A small image captioner, trained from scratch: 24.4 epochs.
Rows from block 9 of the image encoder, named by matrix and row number. Rows with one number belong to one attention dimension. Each number is 500 + 25 x the weight over its row's rms, rounded and kept within 0 to 999. All counts start at 0. Numbers have three digits each. After the name is the row's rms in percent of the matrix's.
# v: attention query, key and value (stacked) (encoder.blocks.9.attn.qkv.weight, 960x320, the v third), inputs 160-239
# proj: attention output (encoder.blocks.9.attn.proj.weight, 320x320, transposed), outputs 160-239
v.60 107:494529484495504471502550522523555503510492496520490528494465502491498537501506500557522487498462500482504503458576489494517489516509502445471466487521526512470467520458488508503485492513493493524490498500533566509517468480511510517504505471
v.61 104:516536516520500449529541508522564486520514479500479568495506531535516508484512484524551510484497515496480489466524499489492510476508495474504492528483500539486484513487502497510515523525503478517514523479512531502525488467487480484501573493
v.62 102:515525520486506440504516526514525494515505496495482514474450541532511537512492503539525490493515540498456498445537512498498525491476485467510493523501518499486459501488482525515520488551521464526501522449503539497522457489475491488512542481
v.63 102:479502497518493521499518492492478517502480524481498495514529505480535551500559453529502492496480480489507499487476529513498519504506555462466498499495455512520526539483500543477511495476464493470484488518486507522535535469500484502504502517
v.64 097:534518500525504556501510499481448490528472533558517507519506495498472538492478490515508489498507502538470516562513516507479496463523508519508544486464476518449510530539503521489472515514494461471497504477488483539513541498499474503509544514
v.65 094:485507509538482501509519498522504493489552490522477528543478502503516497504494471524470465509479476514520494512475528494504506517516464537509536518465464492488536493520509491497553512536500525535491495545493468534492531496519498493502567484
v.66 099:459509506529479479523450458478514481465573468542456518489478471509519489492509483538489488469519500514542496465498593535521494508490506490500513523516483510449463489483492490500528521487486511546494510487492485499493552509474495507536475452
v.67 087:494512496503530493531502470482472492548564500570504484507493491486514500494486511498534545453532510521492488552521508522503482483482510461541505502508488498441482538507500493498483538535506479535491507460492472490486475574505523507494468514
v.68 107:447485523546500497521495482493488496477548517492501525520543518488516499479458459499495479489548503498523521471518554506509485483494511511538521493476514521496534485479496518458527547514459489525518509508489478514481546468497521518507491458
v.69 099:528493492470515516498531540508478520519466535489519492537551521496483529499501514463479493536493472469458480505505465476492529478486492503483519479503525496528554514505501511456450487500493488463479503522516504469491466502511519487500526511
v.70 097:461449523496507452482517498524535513488504464519481526442530524484527534496504491548509501482463536495483492521511507466505507445475497458489520496493491490493474483497515522491563521467493504542491535509508461479496505461498477472491540468
v.71 109:506531504473488484474531510532519490535471485496495479508470494516488477529516519499524533481489500511500510515505472521500509519521505480494465488525498491507502491528473501538477461513550526494481484486491522518529454538494488504493511509
v.72 100:496470500523515512491523461512519469510513505542554526482498537485516463506457515502522493497513511485495501495478501464484489474514502513519506468486475521486521457476504498501544513540480484513503482495500460544468528466479490496498524475
v.73 108:514538490467482489474543518528557509501493463472488502504512517534484460519510531496494512488532461467515511512491416496523494487500487449485494476531514476533515476529523476553491456526520510505457523501520516506504439515495507488465513507
v.74 103:544511462510520505476462510482471532519473529511476444486462457484490510488527527507480544526481516500523491516508474494497513549504510467468480498507492456517501521516487470495459504473547491489461500478504487480542483517530495482510463506
v.75 103:489545519497507503480509466510483462497477472439492464480489465509476507519486535508491544506562525542511504431517544518478456471470520491473447552505488551466481504495485494531483454504505480473523462487499530457493490497437523502495460504
v.76 102:475516458484500503481530526503469494506506526477511533550505544495492503500486493487502493488524465513476484521483463473508497467518468564544490496503525490511546514526505516481471483527483494439529495514521523497439485475525544484506529499
v.77 105:446481520541484489516455461503499465472540468523490521491500463487529486503467482505481499497479513473498520487490527531516490546501483489481516500495483488492482486489485486497566501462490511542486528491502463504493537488491502494499515463
v.78 100:481510524495476520492557506538489515481508486542507515518495493510521481525448492484539529471524456513472486502486503517507502494548487506511491497485479532473528497550486519524517467536529500500486443518502492535495521540496505496507589498
v.79 098:491499508536479489519472492485508486501542480551470514505518505505498498467486457530511473502515513524517498508502578521517475504515498509494533516467470505465509488507506485484514521506489497524478562494496472526493553487492506497530506481
v.80 108:475512495513450506493518488527535485501548487511497562502526523499504488472452485488520484458526481498478498463502527489531465448475504519521519515509490522468509469487523492492559493518483530522515500521493468536473521467482512509509546467
v.81 098:539496534468503508435521507496492510505450467534492501485501520471494523491485511500509489508461501446440492560502458506477498493517476507477498458494526484496502474523484499464530478488550492486475542486468467477506469512483484483496518485
v.82 106:496499500530486476497446494476484519461533498511485516493532478479487505454468476467478512503479493456514506531519482490503465488461462522503535476495501475511524509484509497461494510466483517500498557489492439477474517479513543485512456498
v.83 097:562490536518509503523474460481488473515504508539510486431466485446508505501488537510488525475503548503525491503527480489499517502508529471496466504516485526450463475503503485535515482486538471493495520462499518479534514497485478520495461502
v.84 102:536513502475498522512494505494515514513458488478511465451512470487494505504514532479467510486511503486517527496502416497483488545496496489493472502552518482536470501498505483521473484465545522499476500478516513472516469523535490502508475536
v.85 091:524508467498521565486532482497507477505439544482528482495524494513510506499431524461537510494528496522464511526518424459462494487501493522491462455498492532472503471488476513522536504515464470475492479473468480519485495466460522521515508502
v.86 095:483503489493500480514503478510542491508555468513498490491470482504495460467491519515494490487493502471535544518480468473511483480490489468515496496514497490516478488493523474536505446505506567503495531490554470487468475491517495492502446498
v.87 105:539488490470512497493466535512500519524452515470500476495493472498471510513533499498494526530460515493485491516497445506500522514499494516482470518505526463552502512474503515514447468475522498488477496495508533457507455521536497492502495537
v.88 092:454521528523470496513510450501563482517529453514516512454475492523521486488509490507519497478501553512546493506496546497509453483511509492470491522503480545476488464489494523530518475539484508542505493515508525506526471499490477482493486472
v.89 097:508489504503487484486509539503506509512438487508494482466491545511496481530526525521525539492484528499517490507492468496507521530529515481464456492513523488525465491505472496549494465484557511484503491492508538537534494522461466499499478501
v.90 086:482474493520494503495465483477534502463487493465497488451508459464479512501534486538500500497488538493490490441504521499498477474473498485438464493524529492523455485466476510521525491451486487502517489515497506441508501474482507522517487490
v.91 111:445499495551514474526451477484478504519543505517479509507497474495489511491486440536487474501496508508529505497487591531512477518479505510516532494437505480474498523478498479481540559474474515534520509502478495489508547471465526508488489492
v.92 110:554500492511517532502461501490459528518477529514488446483486456477496505498541502497479504515498504504520499502493472514486503548492524466480481497494510487519491540488504500482472513452537491481500500485488530462544487531510492522506466523
v.93 106:481477481476496481505470552500473533464521508474485517513523483492494511462488479483458460506499502472500499503496487502505493490474478529509551488491525467526505513485525515442486510487450513494497519513512480476469505462548521492513488514
v.94 089:514490489524508512511494502509472501529490512521503483532437517529497485510479500465525547480537488536489495497463548529496505524522506527520486499502498511481491514507490476505470508510500528479510452491481503534497512532480519506525516494
v.95 085:505477513516504513508500470460468498502509471557489508485510483485527500455471481542508514488478505481480481525510532511478488483531510528539493508509476519476450489558470518481535552485497485510520510481508467466484519528498491526533496457
v.96 099:469497476496485498485514480514512514529500484503500490528477495525495487559501498475518513490495473496458483556487506529524520485491500446501500512486494479529516525532511474480501483487512544482445487543511510502516507520539553515477488515
v.97 103:542507497507505510520478510498481483486569493541519474494514513481522499468473505519458506510497531452540512515531519484502497512499469522516498448491530501484497515487526512511488534475536474521504507480471493516481435489521471481515496481
v.98 107:467482477495504547499468477479464491547450479455483481498497491482503518585517511512477506512506471507495503550451492512545471497501511449513500511524467476528495512523476503491495535495499536511481470509509503500492502539509500545486467541
v.99 092:500529499487502502521508477475505502536488468483488487553456467503482511479535524473534507498539505497492461526460469534492512496499517430485500538482482499512496509523487475487482487493524530506469501487499500442530500543475545497506535525
v.100 096:479478508508512537506495478499521476498489438545466496500481485535497522495512510527504502510470522510492493481474448485535479433485527429521514519482506527478463506506486498513504530509514465523489511471531488455493517506474504500472443481
v.101 110:526461482510509483471475535491469505479489536506508501499559504458480487504520464518466488520502468494501536519498535493489520516496496566504512489492477484493520465519512498477506510465508454486534466500495470550504493485524472514501542487
v.102 102:470513506525472504514503485518481495508503485508538485519440500510519494482510493480551543476509526532510480511471469512481481528530512511440509550501520524470471533490505481507500465517487530498484523473489523471500482527454509494498529522
v.103 085:504526499519493493495498480504502503530564455485516473505485498481540472514529512504462553484495526497517464530444551501516482547515468472514502539495460488505517532491472483494500501494530551547483508496490493458503462512537514492544466511
v.104 096:518564477512504505506465500491503473496543494465483474514526448476511513483541458511468528502471537471532517451474522486461478480500503551515502474501504520496528547455513505486520540475511480519512496496506514488481477500481479496528484470
v.105 100:558486475530506522455475490501518495488508501454469467478596485461470490529497497513468481501510497510528529484520524467507491459470520504491511470508474502488498505511488476474519506502488479491541476510496456546497497491512491500500468482
v.106 097:452433487467499529473520478489502495536482471494471475476485528519480491543479527489503504493506475501452484541500490482548496472495515456545487508493491492512478491545462469515508522506524529533468508495528449474527491529513504543499447509
v.107 109:473548486478516521509554485552501532526492451488504488522457448516510517501507498485523551492500520525472477532474495540496458523512483452451493569495534526500487526505465482512501433484474545477473488501488498474489469553475535499515487487
v.108 096:534499535522472496511451486485501468514523484508498509492488498513474506420488512522521464485490552489502501484499482491484497485511544481489536513512512537476481514504489530512519502525519488536529569452496511474525501498465456475510496514
v.109 100:470488497506503523466456507502513493485481519497461499449547539483485486503504464520456493485467512477524523497512528490498517542502513565533505482507475491511480496481480549456507576503526494530496495520514477517491482484539490494513480477
v.110 106:473494485485489521513485477544511491470518475493454492464508517486526513525481510528471503500503506510507490529503544481526486481482485469525496484507494495479488498468504511493511558513473496542472487512505486515471483492530481501489451479
v.111 099:493479495508494520478472501463455479507456491504550481507494491495503527503485480538503518531515523537521550488467482497486475525500508506477505518505494490481473511495515471488486505457502486472545506476497508510494485533448497508494486514
v.112 101:522486474480500489510490512465466514502459538491486500480544530490491459524477477470481460499497472472511514491553498484518483484503517550540486424490492483523505478509540539502481516512477489459515466538520493556460527483539497496491494500
v.113 098:509500511513516479500534516479510514474467515453541493517512489509470503514522486465511486499517479485502518472513471509479491473496497539488482472497484516537527521527521535469501431485469495444540479522480518534482536464461514500486542511
v.114 097:478466513504505467484503496526519501506510482489468530492493525505508468539487483485497500490481475509477496550541481510523502486483501463507483454490490491538502484506513497464502521507499505469484483534522499530506539508524506493505508517
v.115 106:494447495498504509475473494498474507526503479502466491476519532497479489530454503477531455529480474519482498539509518486552517477491514440532511484503496461509491453527497483478524541503524528526483452523530474537495536527527490524479435514
v.116 105:532520519502503444498487529459497513492499534505533528477525511500496494450473484504486456494518519491514512468555487476489503497516500560523494489519494508484522487471518514516509494518491476489551536509511525503494504446535475485505555466
v.117 103:442482504486473551519508465522486499505497452524465484504419501508508533513477513516517544497488509523486475522476465498514479503510519441495505542482497517467455499471480494521505477492477507538451509496494486476493479543437539507481447506
v.118 092:532495529502498459515510540465488497484484572458503521513558531449495514520483498502487511494520492465513515508540507496476478464463489536508469443535511493526527501528537505497476507527524456456573483525484523543492524487506470514504553499
v.119 101:540488519488497465496497547464475502496484557471554527525546513502485498499513488464509464523536483494514500467541473463494509463503514540524485455505506490526522495505537508484466488505503475436556473492484525551512539475533476498520560501
v.120 099:487489509490512498486509499500479486523467463504475467508465485481484480512539490504521482504479498528476460574470489514522484520508505434533521519499479480534512509501475466473506503497520528530431485507522456518508511531484511515497466525
v.121 096:447491505513481517495495465495469521501500485490526483490517512496513521481479478529504539485475511521509517496477517497503465515511501527476528490531514508460512528477498532512515537467463509531494493494500498525496469480478503515471457506
v.122 107:483473504485496546502489465513521485511536466548493472480475513526493535483500509529513518493469520517484478529464478486527498496500511443493508550503503492436453519513458452533515528484495484543454513487515495476492468526462488505498439498
v.123 098:481522497505488496500485521537508499460490513536494524473496517521510506487501481496498526485477505497509517508525537533493517545529477582474469512521498491525516476455487549502521528495478503531464489513480507450498426462535474469524524471
v.124 098:511536518514510516484474495521533513486485509480445516481553504478470464487467507517498476480480522500532538516509535504500502524498509537482506515487481485528496507469506547491520514517491512528479495506472486522507494483500489509499486491
v.125 099:517450500521497482484463527457477451488510505520492526482578549504481508500462475527504458500500503499497506483509501473529502453489556534539501431498512505481495487530522509493496530526500461490570522518511513556497533489515444518493463481
v.126 103:487469486501488533505459499494483524503542465507496469462478538477524525513494489514453501499464518509512486514465545495519502521503514489494497497501498468501473484482496470464511561469527519543442482519516468493505448538517500506493449499
v.127 112:486475511490484503470477495464479524493505500502472486503524493495472463535523482479488439521508466492495506579510514489556510502497516483536495469500498470539522485518498498473489515521510503495504472517527480515492517510551498507494476512
v.128 109:515459483526490536514517487491437529481548507509519485524459517486506498499519505485517505507523443503457497507480475527528494517487486502522493510498514505501551498490496526504492476471510491484484442516475511513516555518528523517485512519
v.129 113:480491485503500526461514515542513520480538538466525515518485524512494490482500497442464448522527464469496506483494490486522498489491473522506512513497513472499497444515469534493480477476498505514528503525527518480486461454523524486499478493
v.130 100:548502477498515508445449504502524507511491490474462480504503513477527486531495498486462502530535470494511503527463462491543489491489513497483451557514513441508502523509489482486485500444513515509478479490517465480518445515518500463532469529
v.131 094:487448531507485494496497475468510534496570481501524526505526510472502498469514481504493475510485481505491503466506532507479528534479443492543504469469528515507504448490525496481518483484481497494492532500520482555497552458522507525493460493
v.132 104:525568503475493511480483494476519459511443474465481477515545438523504505544515533512481537475527483513489477543511470481501520483493495478474487537511451514481509536526474517517506485531528490488499494507494480490506458519496491456495521510
v.133 099:476479462490477491504463511499514517500491497466473456529457501514559503498483518534487482490492534514495494500442491484522461509520542494491444533528497489494499544440501505512462522458502517533476513468503511421476489538506493502504498503
v.134 092:422494461519482493513479465527517549478524488539474474506462510503521537475445507520483525482437546479463491489513518506490465474490535517484458519527482502442467513456514502514518512461484505538496495449497474461488503494488485524504497475
v.135 100:450512516508476484505494494503557495499489498497493545482509484498492518479475502520520440473449514504522521482501524447481538483475524531509542486499462522487457514486508504498529543516496483550506562492502511498476497475480455512501483504
v.136 099:451504484498505488477519512525502525484548490563485507479509447477498503493493508516466499512465498477463520484504520539466548497503511528514512470524482496520530471545490452512524491466529498499531493506526500489538481488525496494499518467
v.137 096:514487479486483513516464509485465515462521476512501454500454507537527492514463503535497531493524520533492490522448503520496477503501495500504481526512464503474502524462459506529517511481529503502475465477467496466480508567499503506505520489
v.138 107:545549540478489480473474519489480480544442479513451508483556472491502499533509520508510540496487528492489488537511476513509525504498480512495497516510500533505476546514501483488512523502517492504483507493489496502495454507485490443490520493
v.139 100:503501458518520547475490482517509530511553517498469508515535519489503538499476488483432463497491489476506554482488486489535513510482499497529505484501514500521461472521517523475503510482470479506485530509534491457485473452489529491490443483
v.140 116:448522483490482487479519528515553502530469518464458526474522464529489510508496498503461492498482494459534521476506517464505519519503512527495476491532493475500478509506503491505507484490514492513517548499560522466487433458493489483492486499
proj.60 116:469529511525496510489521445515508495524500503457511504491538455520477517516537465505511482465506470509504445471476521509505475475553524437532543541491439525506502505501480485522504472506484479495522527492529543514495536499499498511522499498
proj.61 107:422529500547517486480490507521492485531501516474497499492502472520487503512523458487490480486493460510509417459503508523524486494510525471557523553485490498540497487496508483496502505506516494466493542481547539503463542510522498510501467506
proj.62 101:430520506555499511488510494516487485519522530483516513490546441516503486480532455487511486479492469495509478475502507519517469475529537483521531549477471507511484496490481460493507517498475475502485547511528540510466521510540496492495468478
proj.63 097:507494533526465505483514484484490522523466517443500465477504498491509487545530515507492518512491468473500524479523540475518504536498510490491486449504469479511508471481444508496475482482485530476469478513504471482507519516514539529563459474
proj.64 103:468485539532471521470518531496436526513513487506531517517479530446461512486539489475526502538492500480499552520499478481519455504487491516497494466507529460509510511474524485482503458498457548529474460504463467529461554521481519517474483498
proj.65 093:461547506505517503532485553490473525504505528474503477522449460481443504529492536501487507486525470463536470533561509535485550526482486496520480507522533498521496513504489460498499461485491547489439500520516494503468508529506503480466489486
proj.66 104:488525479459493514481539512510534482474499516452488499501508463473494516533501518488489477482471497465496459540519494455519537519517532484465479503538485497544484489537510485535489462502528560471470505526515471514495492489471469499508513491
proj.67 088:500457477503442500461498491518487498510484489467547517484503511454487538497524484526533503531478542505497523520501502477517484516487531501480476516519526490511547520510476501495514502492486528525462439531516466522494529478487501533525515501
proj.68 110:485515496511507486485491537457483483505465521500459528528468494498438503526552559526485483502469472500506481508568484479512530493504532501516466477532494474511504526529493445486493480489546530502480477504548502519476530475490477500445507467
proj.69 103:534442532506503486524452459483489518527498497530521509519510551528489506491482496511500556495541490542496517471494495535497487546501498488545526526484499493491530488468496527479505521493465486522495497468491540488516501540509515518509490544
proj.70 097:494519491466515525517501527490509500514439523461456450476497479511481512489477530469483486479506504509486446530515505530490514512500507485537480512492528501548474490520532513529494502502527513459496537484535500448488538485498487526501518494
proj.71 111:473518491507520523494485466526511500490548491494500492480493470492549471487444453468503507474536494500481505497450540522486502475498481505473528520487527515488450512502495538519491527531507451491524526525484487475523426505509507479527472550
proj.72 105:435552489485483469513481545475441527451513504481488499498472478485501498501541511471466486500482500492512529474523530493484517518482513484479472474533504487512481497536510499479492482507520527492484511519525519470462506476505497474475498471
proj.73 110:466513485507514510568453469506520518500508510483465457460486457520514475499452473533486514450533527510522488499458552545492494509499494484506525532488482520494458482486466512494495523507511457476528537482526534463520465496524496483523509526
proj.74 103:554480512474496506498545451499531494538502482481519521491506512505539499478463474478520522481509498499490533477455478494497471512514485486490506482476507498458511507491506538539511517489467454511525526500464479507527472509474528506562530502
proj.75 113:523483508524491548450533482498521459489500462495504505556519505482503468488516477530519524566505506499464491501463525465539512479520544529440513508496455504485506515480500467507509482531496490501549454484452457499526478496474531528513495496
proj.76 104:486486520559505493508474495490459510511490516537512494502498527486457553517520503512512539507492513544509510477529521533516496522481492498557487469509504490505542482485465488460499500492492517514495466491522529519494556506485488469497491497
proj.77 113:492530478468494491501506552474509491488467530477469489497489451476494504512528521494475471484489461485511495545517504494500552519494505477486523524524486501522465486534499469507488501501552522467475555513563482512523479485488468487473493500
proj.78 092:428502492548509515472459527474447516507543467528487479483484471464473478482508493498498474515540507489491556510479557533517527489482469506492511496481528494493511486474514475482513489497496513503519509521474485491463462528475538513486437509
proj.79 095:466498519479473500481530567495473516481480492480507502507498458469466504524525543500496474521478499477547478550569499495521499514505481488508473512527525488546518497505514456476526460484517564496454455526538514528469570502480494503484508476
proj.80 116:441537475514506497514470551484458508486492515472456489507501453471471540516530543516467458507461512495522467524534552501491560508487510487512485511524494513525501508509508477509502475479545545476474516505557519498489514493511468488475502472
proj.81 095:486471536488496496495487514458466532509497518484480470494479505498519496494462486455513528480561528479485543481486508530479490535505454550524512508452519491492485464474540518511521504481518512498464503494519479448477518525527509526504483548
proj.82 100:544487509465484480500483545452512494554437480485510508523478515493473519521532551525517481523492517498534486516512461506510507532489505498556500503514522489507515532493494500490509491502511534525467481480513503516517560507472493536523546471
proj.83 107:493509455462499510490553509486508498427530444481505510471486487470542440510498474460469465483480504497487534484478489476490459461525529534406503487494498500480475503542526502521491493531498475509517512503452463511496456460483488502527500491
proj.84 106:522514478483502501539507472500544473483499489522491526495493497507550477495478481519480511455505519521471504465466464493483479488508507496476523519463489545444476499504488541514494541520503436509560525475481496486544445476501505484534526522
proj.85 093:446487476528494479479473538459427503477511498507456539520464541464490517463536495488520471503501479498487544484478517482483518478501517497511505490492496490469485536496510491484528485507496515488514486471493491502458517452502478466439514476
proj.86 105:458547466484490510544508495488522489475470510468501516455480466508521500515490511514484512460449538491531483504500502485487501468505534491489488491519482532512490519528444485513518500496511497517521493496522506510531487461526470486527529476
proj.87 107:563468509524517500540501463498536493525499502532506487505510517523546497493431463502511548474514528515483486454469484533470485499514490505516530504473508518467484483505480537505509534487480446521540532488481503466525499503497523492551520532
proj.88 098:465564466500495526503501531485494504456517481485478490468478428479511492503520523472464479469465478464493457536498512470479513484498501496453494537498510516514469483527471506506468492479523502463493536515526486483494479473505475466486487457
proj.89 097:478516485505514511529534481513484512478578485508480500462517452511533466469484477434497491465506498485467500473473506505486486468514492485462544511480497515513437484513506520514476510534490460490538570504478503479489437501520529474489458522
proj.90 087:557528482470534524495525485494559465478468522506481510537525512504524501527507517498454498500511509501487464517468508475495510508511524491484515495528450494507460497530519530531476508496501493467511553456511481495527469456501507498524522503
proj.91 109:515462546464509491460535516512526484543455529497523494497506507489473537514557543490520484532470495462502447512561449487524522484508511499537483495528532464527518495506508465484485478480535535504471501517520474539492577521482483528471511485
proj.92 107:555478505479479518480555456512548474505520487522528514507510537524527477496505483497527504505511474488462526499446459470500466496518502515460526488475488495454480501503507522523493506518471457524513477506450478525520481528472538525552511534
proj.93 113:549480521485519477530467480477524492535451535528519499507519537523464538513517529536496527494486505524519469507539473501496506522502493484562472497515473493516510507489487489477501506483516532513495512476556538509516570519508460512509535500
proj.94 088:481484497556482476504481525517424536480584490555564525504515491459496529481528482510529504515500523516492556494505476471479506481500492482472526500504526471489468504497480485504522505479458512497501490528474494529489497489489496463494482488
proj.95 091:471497502481465479434524531477447490465457463476519534531463489449466498492565523468492458539452479470497507512490462425503484526512503498489486458516522463494482523499514501499494459516517536525447466509483446537445532471489472533484496470
proj.96 094:480539522495475462548459529496508520540501512528477522510534535538506520487494478520492507481503502519539537481510476543520514482514459483524537518476533550535509508515551529477476527490532505494511490495532490496454488515491486483471508497
proj.97 105:543460508499511534452506492482475510475485470453505471496496516480466479523521508500526492525494518486480446494486486457492511505464484518462511480508498463461541498462489459488550502528461494512504506489424474513494483511499526536502522490
proj.98 099:452525491471510522512485520509507509477509485529484527476519493542499473510482511501485483469510496513532527541534456523508496493506466487495506500488554499517492504519516520510466515512541515522482528534476522479490478505552508482441474534
proj.99 086:513539522475487500518485486516526491505479539565497519499523525544502527492442495539494494488500453516490556486492511516516477522520508503530504559492478532492498517515529516519451478446509496493469464516532506491461497511481490500518466498
proj.100 094:485507529495471545482496475504485491481540496514501505547490499450532530462535504493495473521478519495522495498476518511483495504519478528488448510483503511519520488471480513484494489449501525501503502539492515513509532536529492481468536513
proj.101 099:490468489541508473498488526469470532479508473485463496475471524536495495510489500447511446494489519506501442492510459492457495491480495470481529474486517481500498491483487479469521495513496480513521538510484514486514480499477511493487506489
proj.102 101:494501483441497546478523478513518473492496459445501493499454484520486506522520507521492513506466470494485572501457517471493477513478521523471466488534471515470483516502478522550491469498518512498479465514465455487537470482485526518517474485
proj.103 088:512509531466517521474511491518531487516464501514518484493506533516473492506478507521528529504526501513529480526512498515520476490495471512503552490559502468453532520482548507518494500463496550533468482516484464499448467486466521530547485512
proj.104 099:545471516510526515449489496469507449490487473498513469477465486482491458471472536474518540508513555509482475541463514501503492510470465496437474491518474475438525508495519491486521479530472516518474505516442485536511477514509518516508480528
proj.105 091:510484506528504481477484533494492507485481456483462489495463526479473491506477493476526473492487556542501436541495495523513492449488432492500497492489553480484516518485488494524529507505485483507520510507465510483504494499507523493484502508
proj.106 086:437527490474473488499491518543503503462509520535496527536526524484507508474490498528473482499513494526543505488527497525500531477548480514518512520501552512534471503505536497491459542527506519497497505491540508516443507480519496470444519530
proj.107 105:518519497478499513467495469501541481536494505537500522485516507516505506512469506567516524508517508470508582502486503479530489484507468501504512520518499509454515525491515515531491519476515503515484472506519449517501506520494525499498491499
proj.108 097:505488514485479551464525458529495448484500494490535480492464478452486500475533503492498491509489464488453490508461539476482495529473566551490467486485463509470488485494462502533516470487506499487469480519505491508528495505516500547472486499
proj.109 101:494499478507516479501490497461479478461544492501472509467519520470518494512491490500475473478496489490507449493529466462494512471487494497477512472542555478513484483534540513459508524544486471495507539492475533519488473485540478495456477480
proj.110 100:520499484489526471503480503491482513483513467511484509500528525503493496490534497496501500523471543508558434530541478464482545456528455541489487484529554493506528481501543475463528539517499529525495510487487500513455494485550491465467519482
proj.111 101:480481496499500545454506490492493493506504456486488493465457480531511477531502502477506485512503508490474533517458492511503468525505494516469498457510470484477486518488434502501504460497477486504479508535443491495508461502498520520478493537
proj.112 099:497500471530501451534464515497483482490509510492476513458515485511497489505516483483486511454480514492479456512556493507479497479470499470515503496485524506528518477513503495484494520500498465500551518477519546466528497484527461464474512475
proj.113 095:472503510538507505513462499491524518523479518497474515482463480510503498516483509471499478487498517507443525512489525534485472523467540469523474482473475525520463517500464505520482491491531458481517489517517508465564506494484505488541517479
proj.114 101:481530489503511454547453530518505518509489557531505507505559521513496514495525509489526510477491523495516459528542493526508552463500491486513558520474554499558500490528555501475486545489532508481520526476567508496479539472516478449494529477
proj.115 096:451515475478509468534520532535453524451512472505498508531518501502502498518526479481458489509498494499535472506547490519499519467514531516464498514482545520541491511522513497485476510501488487487505530503531530489464501477521454469453550479
proj.116 103:511473485522506498500528503490500473480501488450509480513469474454493495513503525473503481489491471488461453469501538468491507514462581499470495478492461497492467499509479496499489478517479482486504487478514507511542498491490509546518474500
proj.117 101:494488511467501506463528471519534499512545506488523539503526479519499514488517495531490504547510491476539556490474500501504492510524487527487480511515502523468526494490477514504500495495493533508512504509498470548494497517529504497458514504
proj.118 090:472507488539517448491477498507514517505471511514479501513524480531483490514519496488459520477513518533453475511499506518524491523479511460516523481473509482533511490502478461494486527505516482476505509489527520472500485489480483504514509510
proj.119 100:503525507551503470541479497513490530510446517484484487511490502524512551511482509451487485472496493525436496491507516534509491525487540466524503491436468529517512493498456499493484489479482475509512515509510542457533529492493495503514510509
proj.120 089:453515529437484500548498507523494516482527558528479525471533520521522525472468498487482512477499477488529523468505478495502490511511465484531541508500538536541484497517575537501472494489512484529494525513543542486470513524534491473440503463
proj.121 094:534461480466501503462524473463505508483527463458481496467453451460496473523547523468493475537477490444503497523488484444469509484484475497455483446539503496479499494490458509511519494521520479512512513517460456502503456478534525522488522482
proj.122 102:492491512441495553470538472513498495490551473504507490512499515477488509478532492519511470535458495467536492515483507495514503485486480555496462472514512490485517503495489486494520470515500539495507505533484453546467503476533501511461527499
proj.123 104:538489479495520483479515503496478470497534465490519496493503492457486471502497497529503514490493489500524490478526469429487511507518520514511538491565488486479463500521526490488537501539505485471501477434520511555494485448513505526525475473
proj.124 097:508495495516510491475514485467477468468551455515476499474452473465492451520515528509511488479535520471489446517501497442474493443477506537472458474508525479480454506518531529485535521535479469516528530518460511520511490480529516497475494488
proj.125 096:482488498512480494506509484510465496475520478468489501504463453474481522482535487438466456501444502507473456508510520505468532472488540507475490460479540491553497498516444477478499478522486482513515543517492525475528509457516467471466552493
proj.126 105:521490477446515496464489513490508493480495464487508500486513540500483473493505484496501510503520487483542458500505449479511510488502442510466540476539551460485509498496525496493502521522488551516467528486466470528432479506523540520485493487
proj.127 105:477531510512504424555499543549495528477503495515469524507514510528489478492488481487479500484513525529551473513557460539519527475496476481522529490467565510542505500509532511479491523485512502499515521496507549513460520492513500469427511482
proj.128 108:463494518513492521493498497467504512533498511518501530479523486513490475486447475528533486491548510485517524516539511544526469528536506494470531528491484495522498461481533501516494513487474539500459526521476458489510490520454562539461476550
proj.129 107:485459494476484504498479473499492481498522521530537523518500471481515534471450526497505528513464539472502471478535501515476510483533492518496480519500492521494482486487487508511495530487490531516479438494510513514541503517528503510477559519
proj.130 101:509507473449504451496512509479472467470510476486509514523498519442495481524479503495469500490494504523496511503437468458494502476461463519455495437530498477459519467512552503517497486522441494501516500499452504485453483488540514509500564488
proj.131 096:482436545469475550485521474522494485499524527502526502514513487494491510489535515551492513530464503473450517519499469480507504475500535517531511552505499498546465480488499497502500480487505523504501493531540489540532504525514479544468467486
proj.132 104:515482451482464471499519520496480508482454475504485486485493526495479469544533485505515480490495478507525486469446504479479508513462447515485526463507494487489547500486532498480496491516494510486552490452471498494462506460517512474558520508
proj.133 100:508548492492518502533520538511483465473494495487473500476499512475499461504446542459470502483512486549469532500522497519483491504435502504464458438515507512478491498498503499495484509513500485498498513465498487484464449478485522494481485499
proj.134 092:513524490490506511510537502522499472468462498457521500509510549499507491503516551509496450453485518512458523509579466480519522486465558468516465465513515519478468537515483498527482501502516455496507479474539510493506499499454500479478461493
proj.135 107:496501493496506522498455498530495496502518527508496500492505487528511514502508498484489516490472517490526467483531517518541521510482537492532483519501530519517522510494449499491495485492562511483497505516566533485502510508515451471508495448
proj.136 097:541524490471475524484502465509494460519501513511525496522498492550518514532458522485527495467516519441525471495562471457519506524542540520512412514502498512488506514478530527528497509497541503510481480486534512542536493505523470514545514520
proj.137 090:495550496529535495523515520509508466490506518450449456478515497521482469528509512497505500499553494536482521481485506527515485531466503488465477482528467461495503500510522481510521535510499500461481527484505475506475467512451531515473456526
proj.138 106:532516483487508440489534502492480527486442488484474500508519502550476480559551495467520493478518486519536492482436509468513506506476478497507504474504506482481536501504512482507490489534496459487555522511495522491467520520530487475528518500
proj.139 099:487471506463479470496521499521506493455503485537539502544461515475496491480486522519508533508473524488494484491487481504520519485489481502451456497495485525481514502497445495534489494518483526502509453498484528523502471495512501502443520502
proj.140 113:526469507464477484509491499521516491463530501523560516519485490510527542500499517453481511509476494473509469473491492484474508484495497534500447458517526524471524514505483497495499480495511483504521437484503500499524514467534479477537540496